{
  "kernel_size": 31,
  "residual_init": "none",
  "final_lr_fraction": 0.01
}
Rows from block 4 of a small audio frame classifier, named by matrix and row number. Rows with one number belong to one neuron. Each number is 128 + 32 x the weight over its row's rms, rounded and kept within 0 to 255. All counts start at 0. Numbers have three digits each. After the name is the row's rms in percent of the matrix's.
After each neuron's rows are labels from the 100 clips, of 14976, where the neuron reaches its highest value: "peak on" is the class under the peak. Only what is clearly more common there than usual is listed. The data: synthesized solo parts of chorales (CocoChorales).
# fc1: first MLP up (model.blocks.4.ff1.fc1.weight, 480x160), inputs 0-159
# fc2: first MLP down (model.blocks.4.ff1.fc2.weight, 160x480, transposed), outputs 0-159

fc1.369 111:130107156080113130067073167067185100065084167174140158142085122117093111117160160084163086109094149110099143152158079146080150121113155104161174135130111108136150121146113122077087167174088079046078108124121186117106106140188144158149092104150080139119164158123197187096150110161142058092066107179132109163144134108145142121180123114111148090113124134084125098155135091108162137143125140081120171146115147185126131135186109132140138138185111096158141112146183129116127109180088096
fc2.369 137:168080119112122195142164156094107082068169127163196158118122048139071145131079133187144195120118135060112180168081140160140155140127155147122077165113175095131125143095163120119126139169091116135129095163157147129094147124098111183154186084196132123109158093163092219111104121141123102088136105127143048138088176107153205108156082107088121113142144122157098096126135165121135095101098119123127144152083120156126150150096124131145151153140080088111093073108135144150140175139129108
peak on: C#5

fc1.437 084:129090136134102182113144122164098126101156114119171151098167148151140135201035124081201084120103192131120164215116172113063098145149108063118081086137120146120121138105142090157116050191113125046127126123097142146134082174086076131144145185111173103106174091179126115096146126167122094114114150122128098103171111109156193115134134143136081131122101147168119121103126114133133087109122163116144144076096066132149090137167140091146178113127120094155142136143127084068094132116124143
fc2.437 081:144146168120153133202109139094080102094104151149073108112140146105070117116095146119119111104091147209143123144159089084145151155155078129077136087142173138118138148092175112128041094134113099137130086117134149144120124096092146147149163134166159106125129131093134090180159118092071117102037166089101122128088137136179170116170102124105148080127133111123107116164145139182154135161187104134101203139175129069167174104055130130131097100076102105108106058138132128199116113170149125
peak on: C#5

fc1.136 111:115110126107088164172120097066179102140137131165109175155122107106154104130126052108086103116126136115142126137067120069104087146081153143128057139118104069139131141098176099115122098118072128135162100155086134153139175117135123100111149098126164102151157106133103116156102129094200141163138124132154126119088107124154178099120120173111118142123099118075181142177153070201176185115115066125109150122120209121152189149184191134114159113212092088170146112123171065139093128136108131
fc2.136 096:162141122169087154163086089197069165103144128185133081150105127111170219164101142141128117099141141147135152151097088083100143076130171046053089160181137121099159179159165113174137118081129120153111110114171134171112082087088122144150145120116131108159135153155102111188206158133149139160135141132103090118105084102144185112117151150149144106121118159169112159130123135125148083115197180109125140150117113151103188157112107099142145142143152127049089100076158125170113097099086131
peak on: C#5

fc1.390 092:122071124183133097165087144111114188128154126101147133094126130118139124099101071142083159135137138134094146114075081096137155139161115114103080186111061093170116117165049204105120133175148111155140112148126089120090130167132056117136173108124086071170127123146127109107093157138104118139164132096140123145157177129097120144130076093112080145075149105089151182143120165158125144153158140083107109144160130144128110150201198165083099135146095109120184144127158149113153184147143245
fc2.390 087:125099134137087110110087110151065118127128100114089225155140152113126128125133108152078119148125074162137114149090149117108151068096157130157122131210147144110115150155104112148075139133136148104112179122133188090142135141060100154080106205173085191154095184112109174170161103154124126109125114128124125058163183117113083129084103098104133119072140114158133137105086149195139142172121155173086121155102141105113103078180055148149145147151129182201122150097124159163102159116133162
peak on: C#3; F#3

fc1.374 101:131134141160159143139131083158163124119095143123160161085145121118142111120085164134184116144106133068153168139083126128149095138142145214113134156173096114102091161123138036152166082122187170119144074100144174113178053117121087116117183137203188129146116116158096112093190126098131159112153137197086155107113150091125091152184093061184111096131099181143122102098118164127189113137140134102087163104157119176154187129151146188122153133124157093128154085140147104091148129142105129
fc2.374 075:182129140075110145078137151142100118130120089105095148143132120216126140088104170074089098128110110166134111127095087189142177127135155155164151121124137155221142176129142102093114105152124122080171105122150101118168094113086095117156113119191106154148170130126125044181109135134133080094102100117153188100129119100138079139106156132150107099121151096160142103151157143083157131151053112072127121206162117118171104114126147141129176172162176147043101082115145182128135092166146166
peak on: C#5

fc1.199 106:093145108174100082155130139070143140163156086160190116082088113223121172137137125128097096134221130170074115100199115091108137165142139138091067116125115071177175126118136132149138142118144097093144137108156106135117149150185141140182109092120086110153170110103151161135103153148106132152116158082185133092106169118174176170124120108113127135148150084087127072138103129139119166088130100179130118153116139153207145175077157091100116144080149151140126130153094206120133067138084107
fc2.199 119:105085171128125118173119132116108114120138058135124075068130189168156173106161143161116171120162159138124104121137202138107157166145146135099113157169124098166166148136114086099165090126076117135115164100147156171159113096223097100146155115146125103092116104092094162120065109143085188152135156093214127071144162086137105137033108105167102151078146112134182140145143089129147173123106151153135118140096120114152124127075112121047157086111090129118132135144093124171167099082136088
peak on: C#3; D#4

fc1.43 109:087056134152135097110129145138164157155133109085104150131155142148161066145115136147089142111148136107088109149150077096158115088120168186161097139075131099144029169122107114098117105122094097103111174123132138139136074100144090043087165165170138122148133163091153164139053145116107190108124105161127150119143131099126108118130154113127159167173106159134121118149119193147126225118174186094133056140149161103151103160124133100091109112141169105145157096088112119060150049086134119
fc2.43 108:128107095155156125086153146183105117179095103080198106156109123114174073163085106176118116096129092125083126119160133132087089101093167126163152148141139066136136143171156182141098148069143148131109113109159094096145119165131146083079132103166115163112175158140118105136108125152103160133148149123174166050130181177104156093097131127094072125135124108207113188118122149139154157200120111059156128107071099134115184113124080181065119092105140109103121170134121054161147161091127120
peak on: E5; C3

fc1.46 111:145160140108078099169119090085113116097115098112142119115135156169146132076117132088134146129084130107130130131108132151112074131141109148162089138170139128170128135112181108145152078111174098137143117091128179134140126124134181119167219167128113156143170166122101075142120066133126187100149162079136155186119111151134223095082144073167101133159103071180051137136111112164143097172090228124179058134119114123118118094167152107148127068127186118108118104098110125103115175141100106
fc2.46 085:106160208112178096134093153119174136157126189123116154114176142100153102130098150073125090130181162149120084136116124144146120119155195159130115107131119142148123167123173158071143118107088136147094041131089075155163127074126077115114089092138160131148178162115154163167179135159161115167104098098105102155157110132106132164155149190121143172132091126117113137108143041079169117166158105179145071125165146060143079127163092135097171053198147128123104129151138139118168131104113143
peak on: E5

fc1.238 100:098140121102109160155159156129155147108132106119062112148108075158147126136168142080131120178148126135190130106114112116109129174051128123088161087128090127120085108161130151104151154128185122119095091096106156065146135106070128156070137115128064137158102112143141168064088169118176129121107126136121177150108176133139087141165199173142075131127144103131151040172156095132129153164194163149191151131111207120158142197118093091139173048150122101177108100150117149134150140136107125
fc2.238 126:066090112153129089142167130160074125082171149076080194146110085153076133157123135110088110072159086139126113178099140091115100175100171134157155128123129145099135138119138082092126119165230139147118161154123123113153152103102123145182175134151105153171110117174144094117119114098128158101141165134181080136055086115172165118168159120136182083166084150107172074126119078144106105065135169138142161124155125185161145143134160106145156129159087137120087181126144124107139077088200103
peak on: C#5

fc1.416 105:134160157121101182124084121112183095106125099104138100194066161106093137123152077100139109122112106055156142175111157128111143098143129111122127178163127063195123113144163175140145089134111104092139148164119139097097109091149099158113151124144151155183121133115152156157183160186140140195114118106131138174072160097142089108134114167078217158125110163130093144165137106143068098094179174071120114140091144174168151100130107179133035129129080111122103151086147125090164094136090146
fc2.416 109:162159119097164187089136117137125163044136110138147122105113157160150159128096132170090166103145127117155073142068079113083135147181189103116109125107092078167152160132151127094144147057089150118032060155130057114156140156138102132107156147093171144139098173148157101094156166118183089138186108108131146165167123116109165083134114179102140125134159080109138157119113124118095132133087156118119160157123061186115159070133093128102098081087101086129113107168132145145146200122121156
peak on: G#5

fc1.197 101:149109163122124167157112059088130105113125122127151093172134144094128139139117123123109127153202123139072159151088155084154111134149168125163100151099091089142059128117177128119084151152108124146210086082169109183133139083176106148139103144125080202157156171050101192170126092120108137120119157118233131176187154070149131120154104101117130141123114157132134105124130173075122168155141121114140121112098154158131081165140064155179137186128130132145143138056142125098148165161147139
fc2.197 105:130155135176115138093080135142136087093072112139147085118179071117158094082132128164086187130126155068145146165205098082125113116121164161182095163158127147175113085120161171130100139176142164084130106087161151099108126135151162078166131128160141146142154138082139125108119069160121098125145126106088140087178140137126084141117139097114159142144090170140133159192070142106158157183107204140059098171089143135162111112141057109119125063144154118154108108115138124165126187057143175
peak on: C#3

fc1.452 110:159167145108157119193184158145126208087086114152120118141087143128064082157132156092113101158103065128161140170112139158102206120162132125103153121140098080106077114126143113184139145145061099169156156149160139144120175097150105141092108149147147134151149151153149134127149112164164084143129113125171137190087138125073140121114172064120180143112119149138179132136146107130124195084091154112061125162161145189125153135116103091167140144156061030146065123131096139139105091120163139
fc2.452 095:144120155047118163129122146129096190157154126152120151181177112108094121151173151063078163138071135112132166086083167141129106177126176137153135140118103110182148054128138127149134092145107130077107085147139108138107146129102155098128168113165132083132082115097064105135148144137173112141122119152147195092148148155093177161122120089111168124109143132192170130088115056079154054095121100074114085121113056110118154128163116134113160129138100111112108118174101064073101106066169095
peak on: G#5; D4

fc1.31 111:100178206118151101179108119148145134164138116096110076117139102111175132128144092080091131171118067101083112200070158112119107146094130096122096125085088115090139112146155138096170096141107181179092190112096128140127187053139156133125163165112152147168146117113199144149113113184167129147186149127196176061133144097166118103077106097106159174132085095106091095156169114104128128190149122143171122097101138129111124121157093088141102176125155063109135137138132176127125106150175117
fc2.31 108:180185140183142112173089081127095136122122137091070122145152202164103130143100058174139119122136103104124117135101116109089180169130184128107156104152165120150153177154124160107089179141151142083102140126126082096170174097152153060119144200088168121084132099145141143114150101136181095120206199121102146101112115099112148081102077102064092129055124157112132096118140066100148125103108155161171096144084124107162119151133119106089114101148192146102169145119111107155147113079095127
peak on: C#3

fc1.253 083:134143096144076161154089147126156055120132160130113131122134102124192126073111073093133075178110135122081171057136149129169117124142106148091131100122123127156154160110148148061108093151105163096121167126076138137128104251161154217143110129170109067140156107159106124109121131107124134175110102152115149174133136176137107151109089126142089135094131097183110143090169128073150162205112126078193050108152155076142105151162133086090148098132095116144112106127097152110129110143153144
fc2.253 077:149124128122080113131189120121151086131110067097095155055087155132088133123163155136159118136063140127143098115098108147147084148152117124107166143073185129092113097109119090119152174148092209137158116224145111095114175109115123079158124171106102135144126088161123115152160099153138140099124153141058149065163081169124136124104103159080092120118098089121085081095123114122174138120064126094087135127148112187133119062113083097153182103203100147121135154136130123164049094145099109
peak on: C#3

fc1.145 107:107131155074123146124124147081136119115095202202105149137105092085107119163165176142128077137166094067136089130141090137143161110097122109111113131104105070117096141100144143087112149067157136077131108173127195055133132093115081088133112074125151153114139125169112148154083139121150151112148130177152119170234127159131170120092109120159107109125146103106169124125180146123160132145207116164073141224132111201092188156134076125146139118123144154130135145109142137154112083141076115
fc2.145 106:162135170152105131091148134142121101098159179149103109103204171086119192102092185107178142123090153137152077128118108125107200158117129134149164155115092189147105206103092085164053163143140156130070084147124151126164162151155121124159186135180123122160088076151075149090114104087117071136150154135117137135129151210122182178088142071090117139159085121082146126161095122113155142085131102142140122081145121111158166112140107118100114155142139114092148176073148118168149168115129074
peak on: C#5

fc1.175 114:164108172079116099120117160102132075125140125168205148151107122150139155141136098093175092141093143115153116169082154117123061139081123148095165103147096138116181134128082108192100168160094135107105086116102177176143090115091052124063130024103162156109154116125110139102126119145138099114135133178077100080103167138183155081128138138131119119085120169164122142112091148133118113144090127157049084126097126198172175172120149166139193122124115098155143122130108172140055138123116141
fc2.175 101:186091094141121164162161134120112069087159136203156174144134161139157132185089181141071082090106197115099110121085205146123124113111089125107136107149152137135095119090157186092083135167124096146108136089095130137126166107152165183182153123183132131119117078119130068155155077130165096158141120096121086132151166097116151150188061107080120099171199106155102109158099145119146135128140116065090185144120108100142131150090117134136174102109092128085156135148080176153158166127112098
peak on: C#5

fc1.51 095:100127163166126041120157175139080132144126131130149057094083134139117140137146111132106092097135185155137102090119104153149150106144142181147124134152077130168112219105145124138152130095096097088134151176146108094077131185122118124129110129065086141147113125118197167162112112109142104137156148123114140066145166097147122143049169151149116135088144095128077122148173063113131124068127113076148164160119151122217135097133143065139133074138157057111093137148148175112064119106166086
fc2.51 099:096153133155209126169120129162168081158107110109195094140091105112073130110134102151142155121171176135125118152148140142084155135126154192111122060115180077178174149115107091139164111164147115177123127127154111123166092125125107134132099106154157080112136161108174149129103087205124175093153141122160096137028179079100145216056146099107136171078138097099146075100113158116091143109120128156126120154189060109127148145108082096138111128093160118112126132131093164159157104129105161
peak on: E5

fc1.444 101:077066104093148070107105131108106138122145126125097160116107141167140156157111093123048161128185120120146074114141083103118162147119168099125113099119144104110088099143143202107089165155190085194124135124109099151162134094124134128164162133150120126159163093085160212170125189204111165150131128172200114097123174130111169143109104100140095173101171088101129135176138126102178186121124088158177130150100131112122103187079119095087118072092102115145134168141082133158168138122161160
fc2.444 097:116088148145133126137107175117075177170122122092158114134137124145142152199111081119090154088166052140070145202062100078150150101112097118120136094146111115153153139122133181158099158124193146147106117126091237179106140118181150126138159188127103147115158120087110166126058170094127127141147151091137111089104155140126148158117158123112068176144105137140103158182159147145147172141135086109151144140111180096117102099154152128109110091194113154101123187101133078112165076108182154
peak on: C#3; G3