From a checkpoint of a small audio frame classifier: 6.08M parameters, 39062 training examples.
Rows from block 5, named by matrix and row number. Rows with one number belong to one attention dimension. Each number is 200 + 20 x the weight over its row's rms, rounded and kept within 0 to 999. All counts start at 0.
# q: attention query (model.blocks.5.attn.q.weight, 160x160), inputs 0-159
# k: attention key (model.blocks.5.attn.k.weight, 160x160), inputs 0-159
q.120,223,211,170,163,212,172,212,195,200,232,198,190,216,172,206,197,190,195,244,206,197,176,223,201,182,192,206,203,212,193,202,174,211,203,184,198,192,198,218,222,187,208,192,217,190,207,186,186,210,196,238,216,163,183,193,246,207,191,225,212,191,205,194,214,190,196,198,197,192,170,154,204,183,183,201,201,202,226,230,188,192,203,204,197,185,171,202,207,196,221,191,200,183,203,171,229,213,221,214,217,194,209,207,212,195,221,184,217,215,191,162,225,246,191,218,235,195,208,182,187,189,211,169,213,204,207,207,159,149,208,175,208,185,178,222,173,176,207,202,235,220,194,204,233,219,192,244,166,209,247,216,250,177,204,171,181,193,239,167,180
k.120,205,221,230,205,179,199,232,214,191,212,211,199,198,189,196,181,211,177,193,186,203,213,208,212,180,183,178,182,202,199,203,201,212,219,190,213,234,207,185,191,231,179,208,180,213,191,196,189,175,183,175,197,216,195,223,222,202,173,243,194,226,176,180,183,212,240,204,186,172,209,197,192,244,222,248,222,223,215,220,181,167,218,212,222,185,221,203,242,214,219,175,187,168,225,219,213,198,221,225,186,190,235,239,221,205,155,184,189,193,207,187,193,211,173,222,205,231,203,164,224,247,198,173,197,192,177,222,221,181,214,168,218,177,202,175,175,226,202,188,200,211,184,211,216,210,216,180,238,185,210,173,165,178,192,192,195,183,219,222,187
q.121,192,206,183,218,211,189,169,197,187,219,198,207,216,181,242,197,179,195,167,203,226,178,221,202,209,185,182,229,227,232,212,203,231,236,228,241,213,201,217,173,196,173,213,211,190,199,202,203,190,185,189,161,186,201,192,199,207,222,220,200,217,197,197,209,202,173,206,190,191,171,196,185,165,186,195,197,211,196,229,188,222,191,227,194,192,191,189,205,196,217,209,221,229,191,193,224,207,193,208,207,226,209,187,226,213,199,198,179,221,183,186,193,232,216,178,171,195,221,209,172,202,170,215,224,226,180,203,208,167,185,187,217,216,159,186,162,214,178,202,207,194,202,174,195,138,208,208,203,142,159,249,203,177,216,230,236,185,236,225,198
k.121,217,188,237,197,235,191,213,179,198,204,185,197,197,207,204,186,128,225,193,203,195,223,215,198,210,204,239,187,202,189,174,228,188,183,190,212,190,179,209,209,200,183,180,204,186,166,218,238,220,169,214,192,228,229,186,219,192,188,193,216,210,182,207,191,222,184,202,167,237,216,182,188,225,191,207,226,191,182,164,201,181,217,210,223,221,170,174,161,226,201,201,154,201,237,187,192,205,214,231,195,197,210,208,194,168,210,166,192,205,200,217,197,181,166,218,207,200,190,226,185,197,240,196,184,215,193,237,231,184,236,192,230,165,198,211,207,191,206,168,160,201,205,204,204,244,197,208,193,198,188,190,201,186,230,213,178,186,207,221,180
q.122,189,193,181,192,199,222,171,221,178,193,204,214,223,211,198,209,229,220,192,230,217,170,174,220,202,232,222,221,206,251,204,177,178,219,202,186,196,246,142,196,197,211,216,232,199,229,216,171,197,213,189,207,196,229,202,203,187,224,184,198,204,163,225,191,205,228,215,179,216,202,191,177,204,204,199,147,222,199,187,204,240,211,172,184,198,186,224,219,211,200,204,237,203,207,195,169,209,187,169,179,193,189,203,198,168,192,232,174,220,192,176,183,191,206,185,205,232,209,186,234,214,203,200,194,157,175,185,180,236,213,218,219,221,183,224,180,224,219,228,193,176,204,201,204,200,172,190,187,235,184,241,185,225,196,188,203,209,212,220,205
k.122,222,204,177,201,204,186,228,172,211,172,192,207,176,214,185,173,189,214,224,208,179,213,224,205,208,211,174,159,193,153,195,196,221,197,186,193,218,209,207,214,192,218,191,202,174,194,201,215,174,186,165,183,181,199,223,188,179,219,171,215,244,204,143,177,229,228,195,198,216,170,208,168,200,191,199,194,152,187,195,202,206,209,213,151,223,192,186,164,195,160,206,162,202,185,168,221,211,176,174,220,212,198,186,205,205,174,200,194,196,196,219,225,207,184,244,209,182,180,197,185,210,217,210,189,172,202,225,208,166,213,211,193,191,213,200,220,207,227,191,213,168,195,200,219,180,248,222,233,201,191,177,189,189,184,202,238,225,198,197,215
q.123,215,195,213,175,199,160,156,182,200,197,181,206,204,201,227,194,255,236,214,201,190,165,184,225,216,159,212,191,192,188,177,177,205,210,184,225,197,209,216,180,181,161,185,165,213,197,209,216,189,192,192,178,210,243,191,221,194,204,220,201,196,147,218,195,227,184,168,168,228,190,214,221,214,201,212,178,231,200,170,186,222,201,209,172,221,206,214,207,181,190,220,205,197,187,217,220,194,206,187,180,186,175,179,191,204,215,192,197,150,217,236,156,205,211,201,178,220,204,206,180,194,186,221,201,220,215,191,186,211,228,210,176,204,131,201,188,183,164,190,186,200,169,208,208,206,206,208,175,184,191,223,208,213,222,215,187,194,203,190,185
k.123,243,163,182,243,213,235,238,208,252,225,208,165,204,215,200,198,183,231,212,203,173,213,210,224,213,200,196,185,186,180,201,196,231,198,193,171,186,170,211,190,200,184,240,204,194,241,207,222,215,209,220,200,204,257,199,202,206,199,178,225,189,209,211,185,233,202,216,191,232,210,221,183,219,213,189,178,217,212,176,193,174,194,208,210,241,196,216,215,199,210,185,187,187,209,171,171,207,159,204,187,197,213,180,216,150,201,243,192,186,180,210,226,181,190,207,186,198,168,194,204,191,210,170,207,212,191,183,195,213,199,188,198,219,209,188,221,179,194,170,219,215,214,199,193,186,174,181,234,185,197,204,213,180,208,200,188,210,217,241,243
q.124,189,210,167,209,197,227,184,211,174,214,203,193,186,219,206,166,220,190,220,251,225,234,197,195,204,235,207,205,222,219,176,185,199,156,165,192,170,192,176,208,179,190,183,196,219,217,197,213,227,204,185,195,195,217,186,188,212,207,212,208,205,204,215,181,193,207,194,204,213,198,220,150,223,177,177,190,194,202,190,192,170,182,210,226,211,171,206,240,156,206,201,176,196,216,209,183,201,209,233,177,186,214,185,191,200,170,189,239,215,239,192,191,229,168,211,177,221,188,185,215,204,156,207,201,204,252,234,184,162,212,202,202,208,224,172,203,194,193,193,211,255,185,200,191,172,217,195,184,187,216,210,157,195,230,195,176,200,190,213,196
k.124,213,166,199,202,193,199,198,167,197,217,217,148,214,219,201,236,223,211,190,181,173,223,174,208,176,208,196,158,193,155,201,200,190,202,181,190,196,205,211,202,228,236,190,164,205,206,225,219,196,187,201,192,210,191,218,204,266,193,176,155,201,206,181,195,187,215,218,166,205,215,190,190,203,211,195,166,212,186,227,217,181,187,208,176,226,216,207,215,168,217,202,182,144,209,188,219,214,193,199,195,201,195,235,220,195,185,223,213,213,200,216,221,200,214,193,189,219,197,167,183,188,179,212,223,192,246,192,198,220,198,209,194,198,175,248,190,183,207,188,215,208,216,156,199,174,222,184,182,211,173,206,203,175,195,156,208,191,171,206,220
q.125,196,226,168,212,215,203,231,207,222,169,247,218,189,219,218,198,204,164,185,222,188,203,232,192,211,186,236,201,163,227,192,184,216,212,191,192,199,223,180,191,188,179,187,167,193,179,223,206,185,221,217,209,202,185,158,195,152,217,226,173,224,214,185,213,217,171,202,181,208,198,204,217,211,182,228,196,201,194,196,226,204,205,233,216,204,170,174,203,170,164,188,189,166,212,199,200,200,189,212,200,212,190,195,206,251,201,217,196,202,157,217,215,211,208,203,162,157,188,210,201,188,211,191,191,197,236,181,221,214,168,219,217,211,205,194,180,174,212,207,167,212,180,222,219,159,200,209,193,214,184,171,179,200,241,231,203,220,186,173,207
k.125,199,204,221,222,187,188,194,206,191,222,236,186,191,189,200,201,203,216,201,207,200,216,179,206,204,197,221,191,202,203,204,202,229,206,207,194,206,198,173,188,155,175,187,194,194,258,212,197,186,181,210,189,198,212,163,210,215,187,176,218,177,219,190,197,182,245,206,184,213,217,216,230,180,201,206,182,203,198,192,193,220,202,188,198,193,229,202,213,201,201,201,163,146,194,172,167,189,227,202,205,186,192,231,192,145,191,214,160,177,193,231,164,202,201,212,215,221,257,195,180,224,193,160,182,196,191,204,175,166,252,181,189,181,208,235,201,180,246,192,215,226,182,233,215,184,222,202,214,194,195,204,201,174,192,190,207,216,231,231,210
q.126,169,208,208,217,198,161,222,192,198,225,173,176,230,207,176,200,220,204,197,164,231,216,201,211,190,199,170,216,191,178,202,202,187,207,202,248,201,202,213,199,222,198,233,205,195,202,185,203,203,194,178,195,200,175,208,205,226,224,221,211,189,182,235,186,205,174,221,178,159,228,209,190,223,228,183,220,219,185,206,196,217,213,226,220,189,185,232,239,220,193,192,188,160,228,193,224,211,216,202,173,213,164,232,180,187,183,216,191,204,204,205,214,220,190,190,214,216,177,222,192,247,212,187,187,222,145,142,176,191,174,195,188,182,198,244,208,203,206,223,201,164,196,188,209,192,192,177,214,184,226,207,201,202,192,191,182,234,212,159,199
k.126,217,211,174,201,166,232,211,237,231,225,179,222,169,171,186,196,242,209,187,190,211,194,212,173,181,171,224,189,179,192,191,195,214,186,183,181,243,197,242,196,229,188,207,195,204,221,237,192,174,172,182,217,198,172,204,208,189,174,198,227,169,156,185,230,214,200,192,189,191,200,225,225,177,242,227,198,204,221,213,214,182,221,192,196,196,203,205,193,210,222,191,196,261,191,192,230,188,203,203,176,231,224,218,223,198,215,184,181,164,161,190,218,200,194,194,192,186,197,157,202,218,196,209,209,216,199,244,210,222,196,187,192,218,185,186,189,213,198,185,175,205,222,213,189,211,190,214,243,173,204,176,191,217,194,221,190,211,214,219,206
q.127,218,163,209,178,212,224,191,199,197,199,188,214,187,252,193,204,179,225,186,203,211,222,223,200,198,175,164,243,195,183,190,212,146,187,213,233,211,217,188,217,203,187,204,191,220,210,205,247,176,208,202,217,219,199,215,177,182,207,203,227,219,214,205,211,209,168,165,193,168,163,217,216,191,190,210,198,188,182,182,182,180,202,237,170,227,229,190,219,219,205,228,246,218,179,199,205,177,203,222,203,215,198,165,213,231,234,200,222,163,193,216,165,176,209,202,196,200,226,213,207,215,229,183,173,177,180,179,202,222,163,217,185,194,207,222,218,214,204,226,178,204,197,208,213,194,204,193,186,212,194,194,202,233,209,234,211,166,188,208,228
k.127,181,216,231,240,178,239,180,182,244,224,214,187,234,207,201,210,178,183,220,253,216,190,199,187,194,213,181,206,213,212,191,191,184,168,222,194,175,169,195,172,158,207,242,180,201,229,217,222,205,195,195,193,220,209,178,220,205,207,211,218,183,194,223,189,218,193,211,209,215,203,215,206,205,185,200,224,203,182,174,195,206,183,206,193,206,214,199,205,247,166,172,193,179,193,214,182,223,186,173,191,190,229,193,229,192,186,232,201,212,185,233,228,192,188,220,198,169,191,199,225,150,195,164,168,217,192,195,205,185,213,221,183,206,188,196,215,218,221,213,203,207,140,181,195,175,184,201,154,200,207,207,237,183,196,193,200,195,189,187,224
q.128,192,190,154,222,180,170,177,208,212,182,194,196,238,203,210,228,194,192,175,208,189,204,215,199,209,241,193,188,222,176,225,194,155,207,188,203,176,227,175,199,208,178,184,191,178,155,149,207,215,188,234,179,202,216,195,217,222,211,197,212,209,196,199,208,215,167,184,215,209,190,173,171,211,193,213,193,209,203,234,218,228,223,200,221,193,229,205,224,208,188,247,237,183,197,203,179,207,166,206,214,190,195,216,221,224,227,223,180,202,212,216,167,204,234,176,176,211,177,139,221,187,202,202,178,194,217,211,202,242,208,185,194,194,210,177,168,192,209,210,217,184,203,208,198,206,208,233,195,178,206,163,213,226,194,195,202,207,179,206,164
k.128,169,206,203,160,214,205,190,192,218,174,225,172,210,208,202,194,201,234,214,202,196,228,196,189,216,200,252,188,192,186,168,225,184,216,183,202,209,194,185,208,175,186,177,222,217,186,225,205,198,211,226,240,221,226,203,217,169,216,188,192,197,209,200,194,196,207,234,220,213,203,201,210,200,178,186,156,194,252,221,214,237,197,197,221,230,172,192,179,238,172,201,211,186,200,214,157,203,202,181,210,231,198,194,168,191,211,207,219,190,202,204,203,243,139,208,166,192,199,175,226,206,206,213,219,217,205,201,169,190,203,221,198,229,216,212,214,208,202,174,219,200,211,190,212,202,199,163,188,232,195,180,209,205,193,173,204,174,169,205,250
q.129,252,212,207,191,166,178,192,178,243,173,207,195,178,210,181,213,186,223,201,194,215,197,231,193,201,183,189,196,178,255,175,175,195,214,202,214,209,234,179,202,191,212,192,213,215,204,201,195,204,214,185,192,180,198,206,205,179,221,187,201,200,174,201,173,185,182,195,224,238,230,199,173,182,198,185,181,192,187,232,177,204,224,195,205,172,170,230,187,184,183,204,173,189,177,167,187,154,199,198,200,190,215,230,211,215,230,196,211,206,166,177,208,190,161,186,210,263,179,183,201,223,200,200,189,188,156,211,178,218,198,194,226,221,213,233,194,210,201,188,191,252,190,171,182,218,193,214,181,218,190,185,219,224,206,202,180,228,201,180,187
k.129,233,215,218,213,193,190,191,178,154,180,212,209,236,195,189,180,196,202,188,190,186,215,166,195,215,204,205,209,194,174,176,217,185,208,217,237,240,180,180,214,188,183,186,206,199,176,213,214,222,164,208,210,224,204,173,149,241,206,186,213,215,207,160,188,194,225,197,199,186,218,207,193,195,196,203,204,211,188,206,172,195,220,215,210,176,204,159,221,211,187,208,210,184,196,171,201,187,237,185,223,205,227,185,203,178,227,179,213,159,205,184,209,214,233,202,230,196,160,209,224,198,225,228,196,178,189,192,237,205,220,149,213,179,223,187,206,184,204,209,198,201,210,199,162,182,165,173,200,230,230,241,212,173,218,175,192,221,197,189,208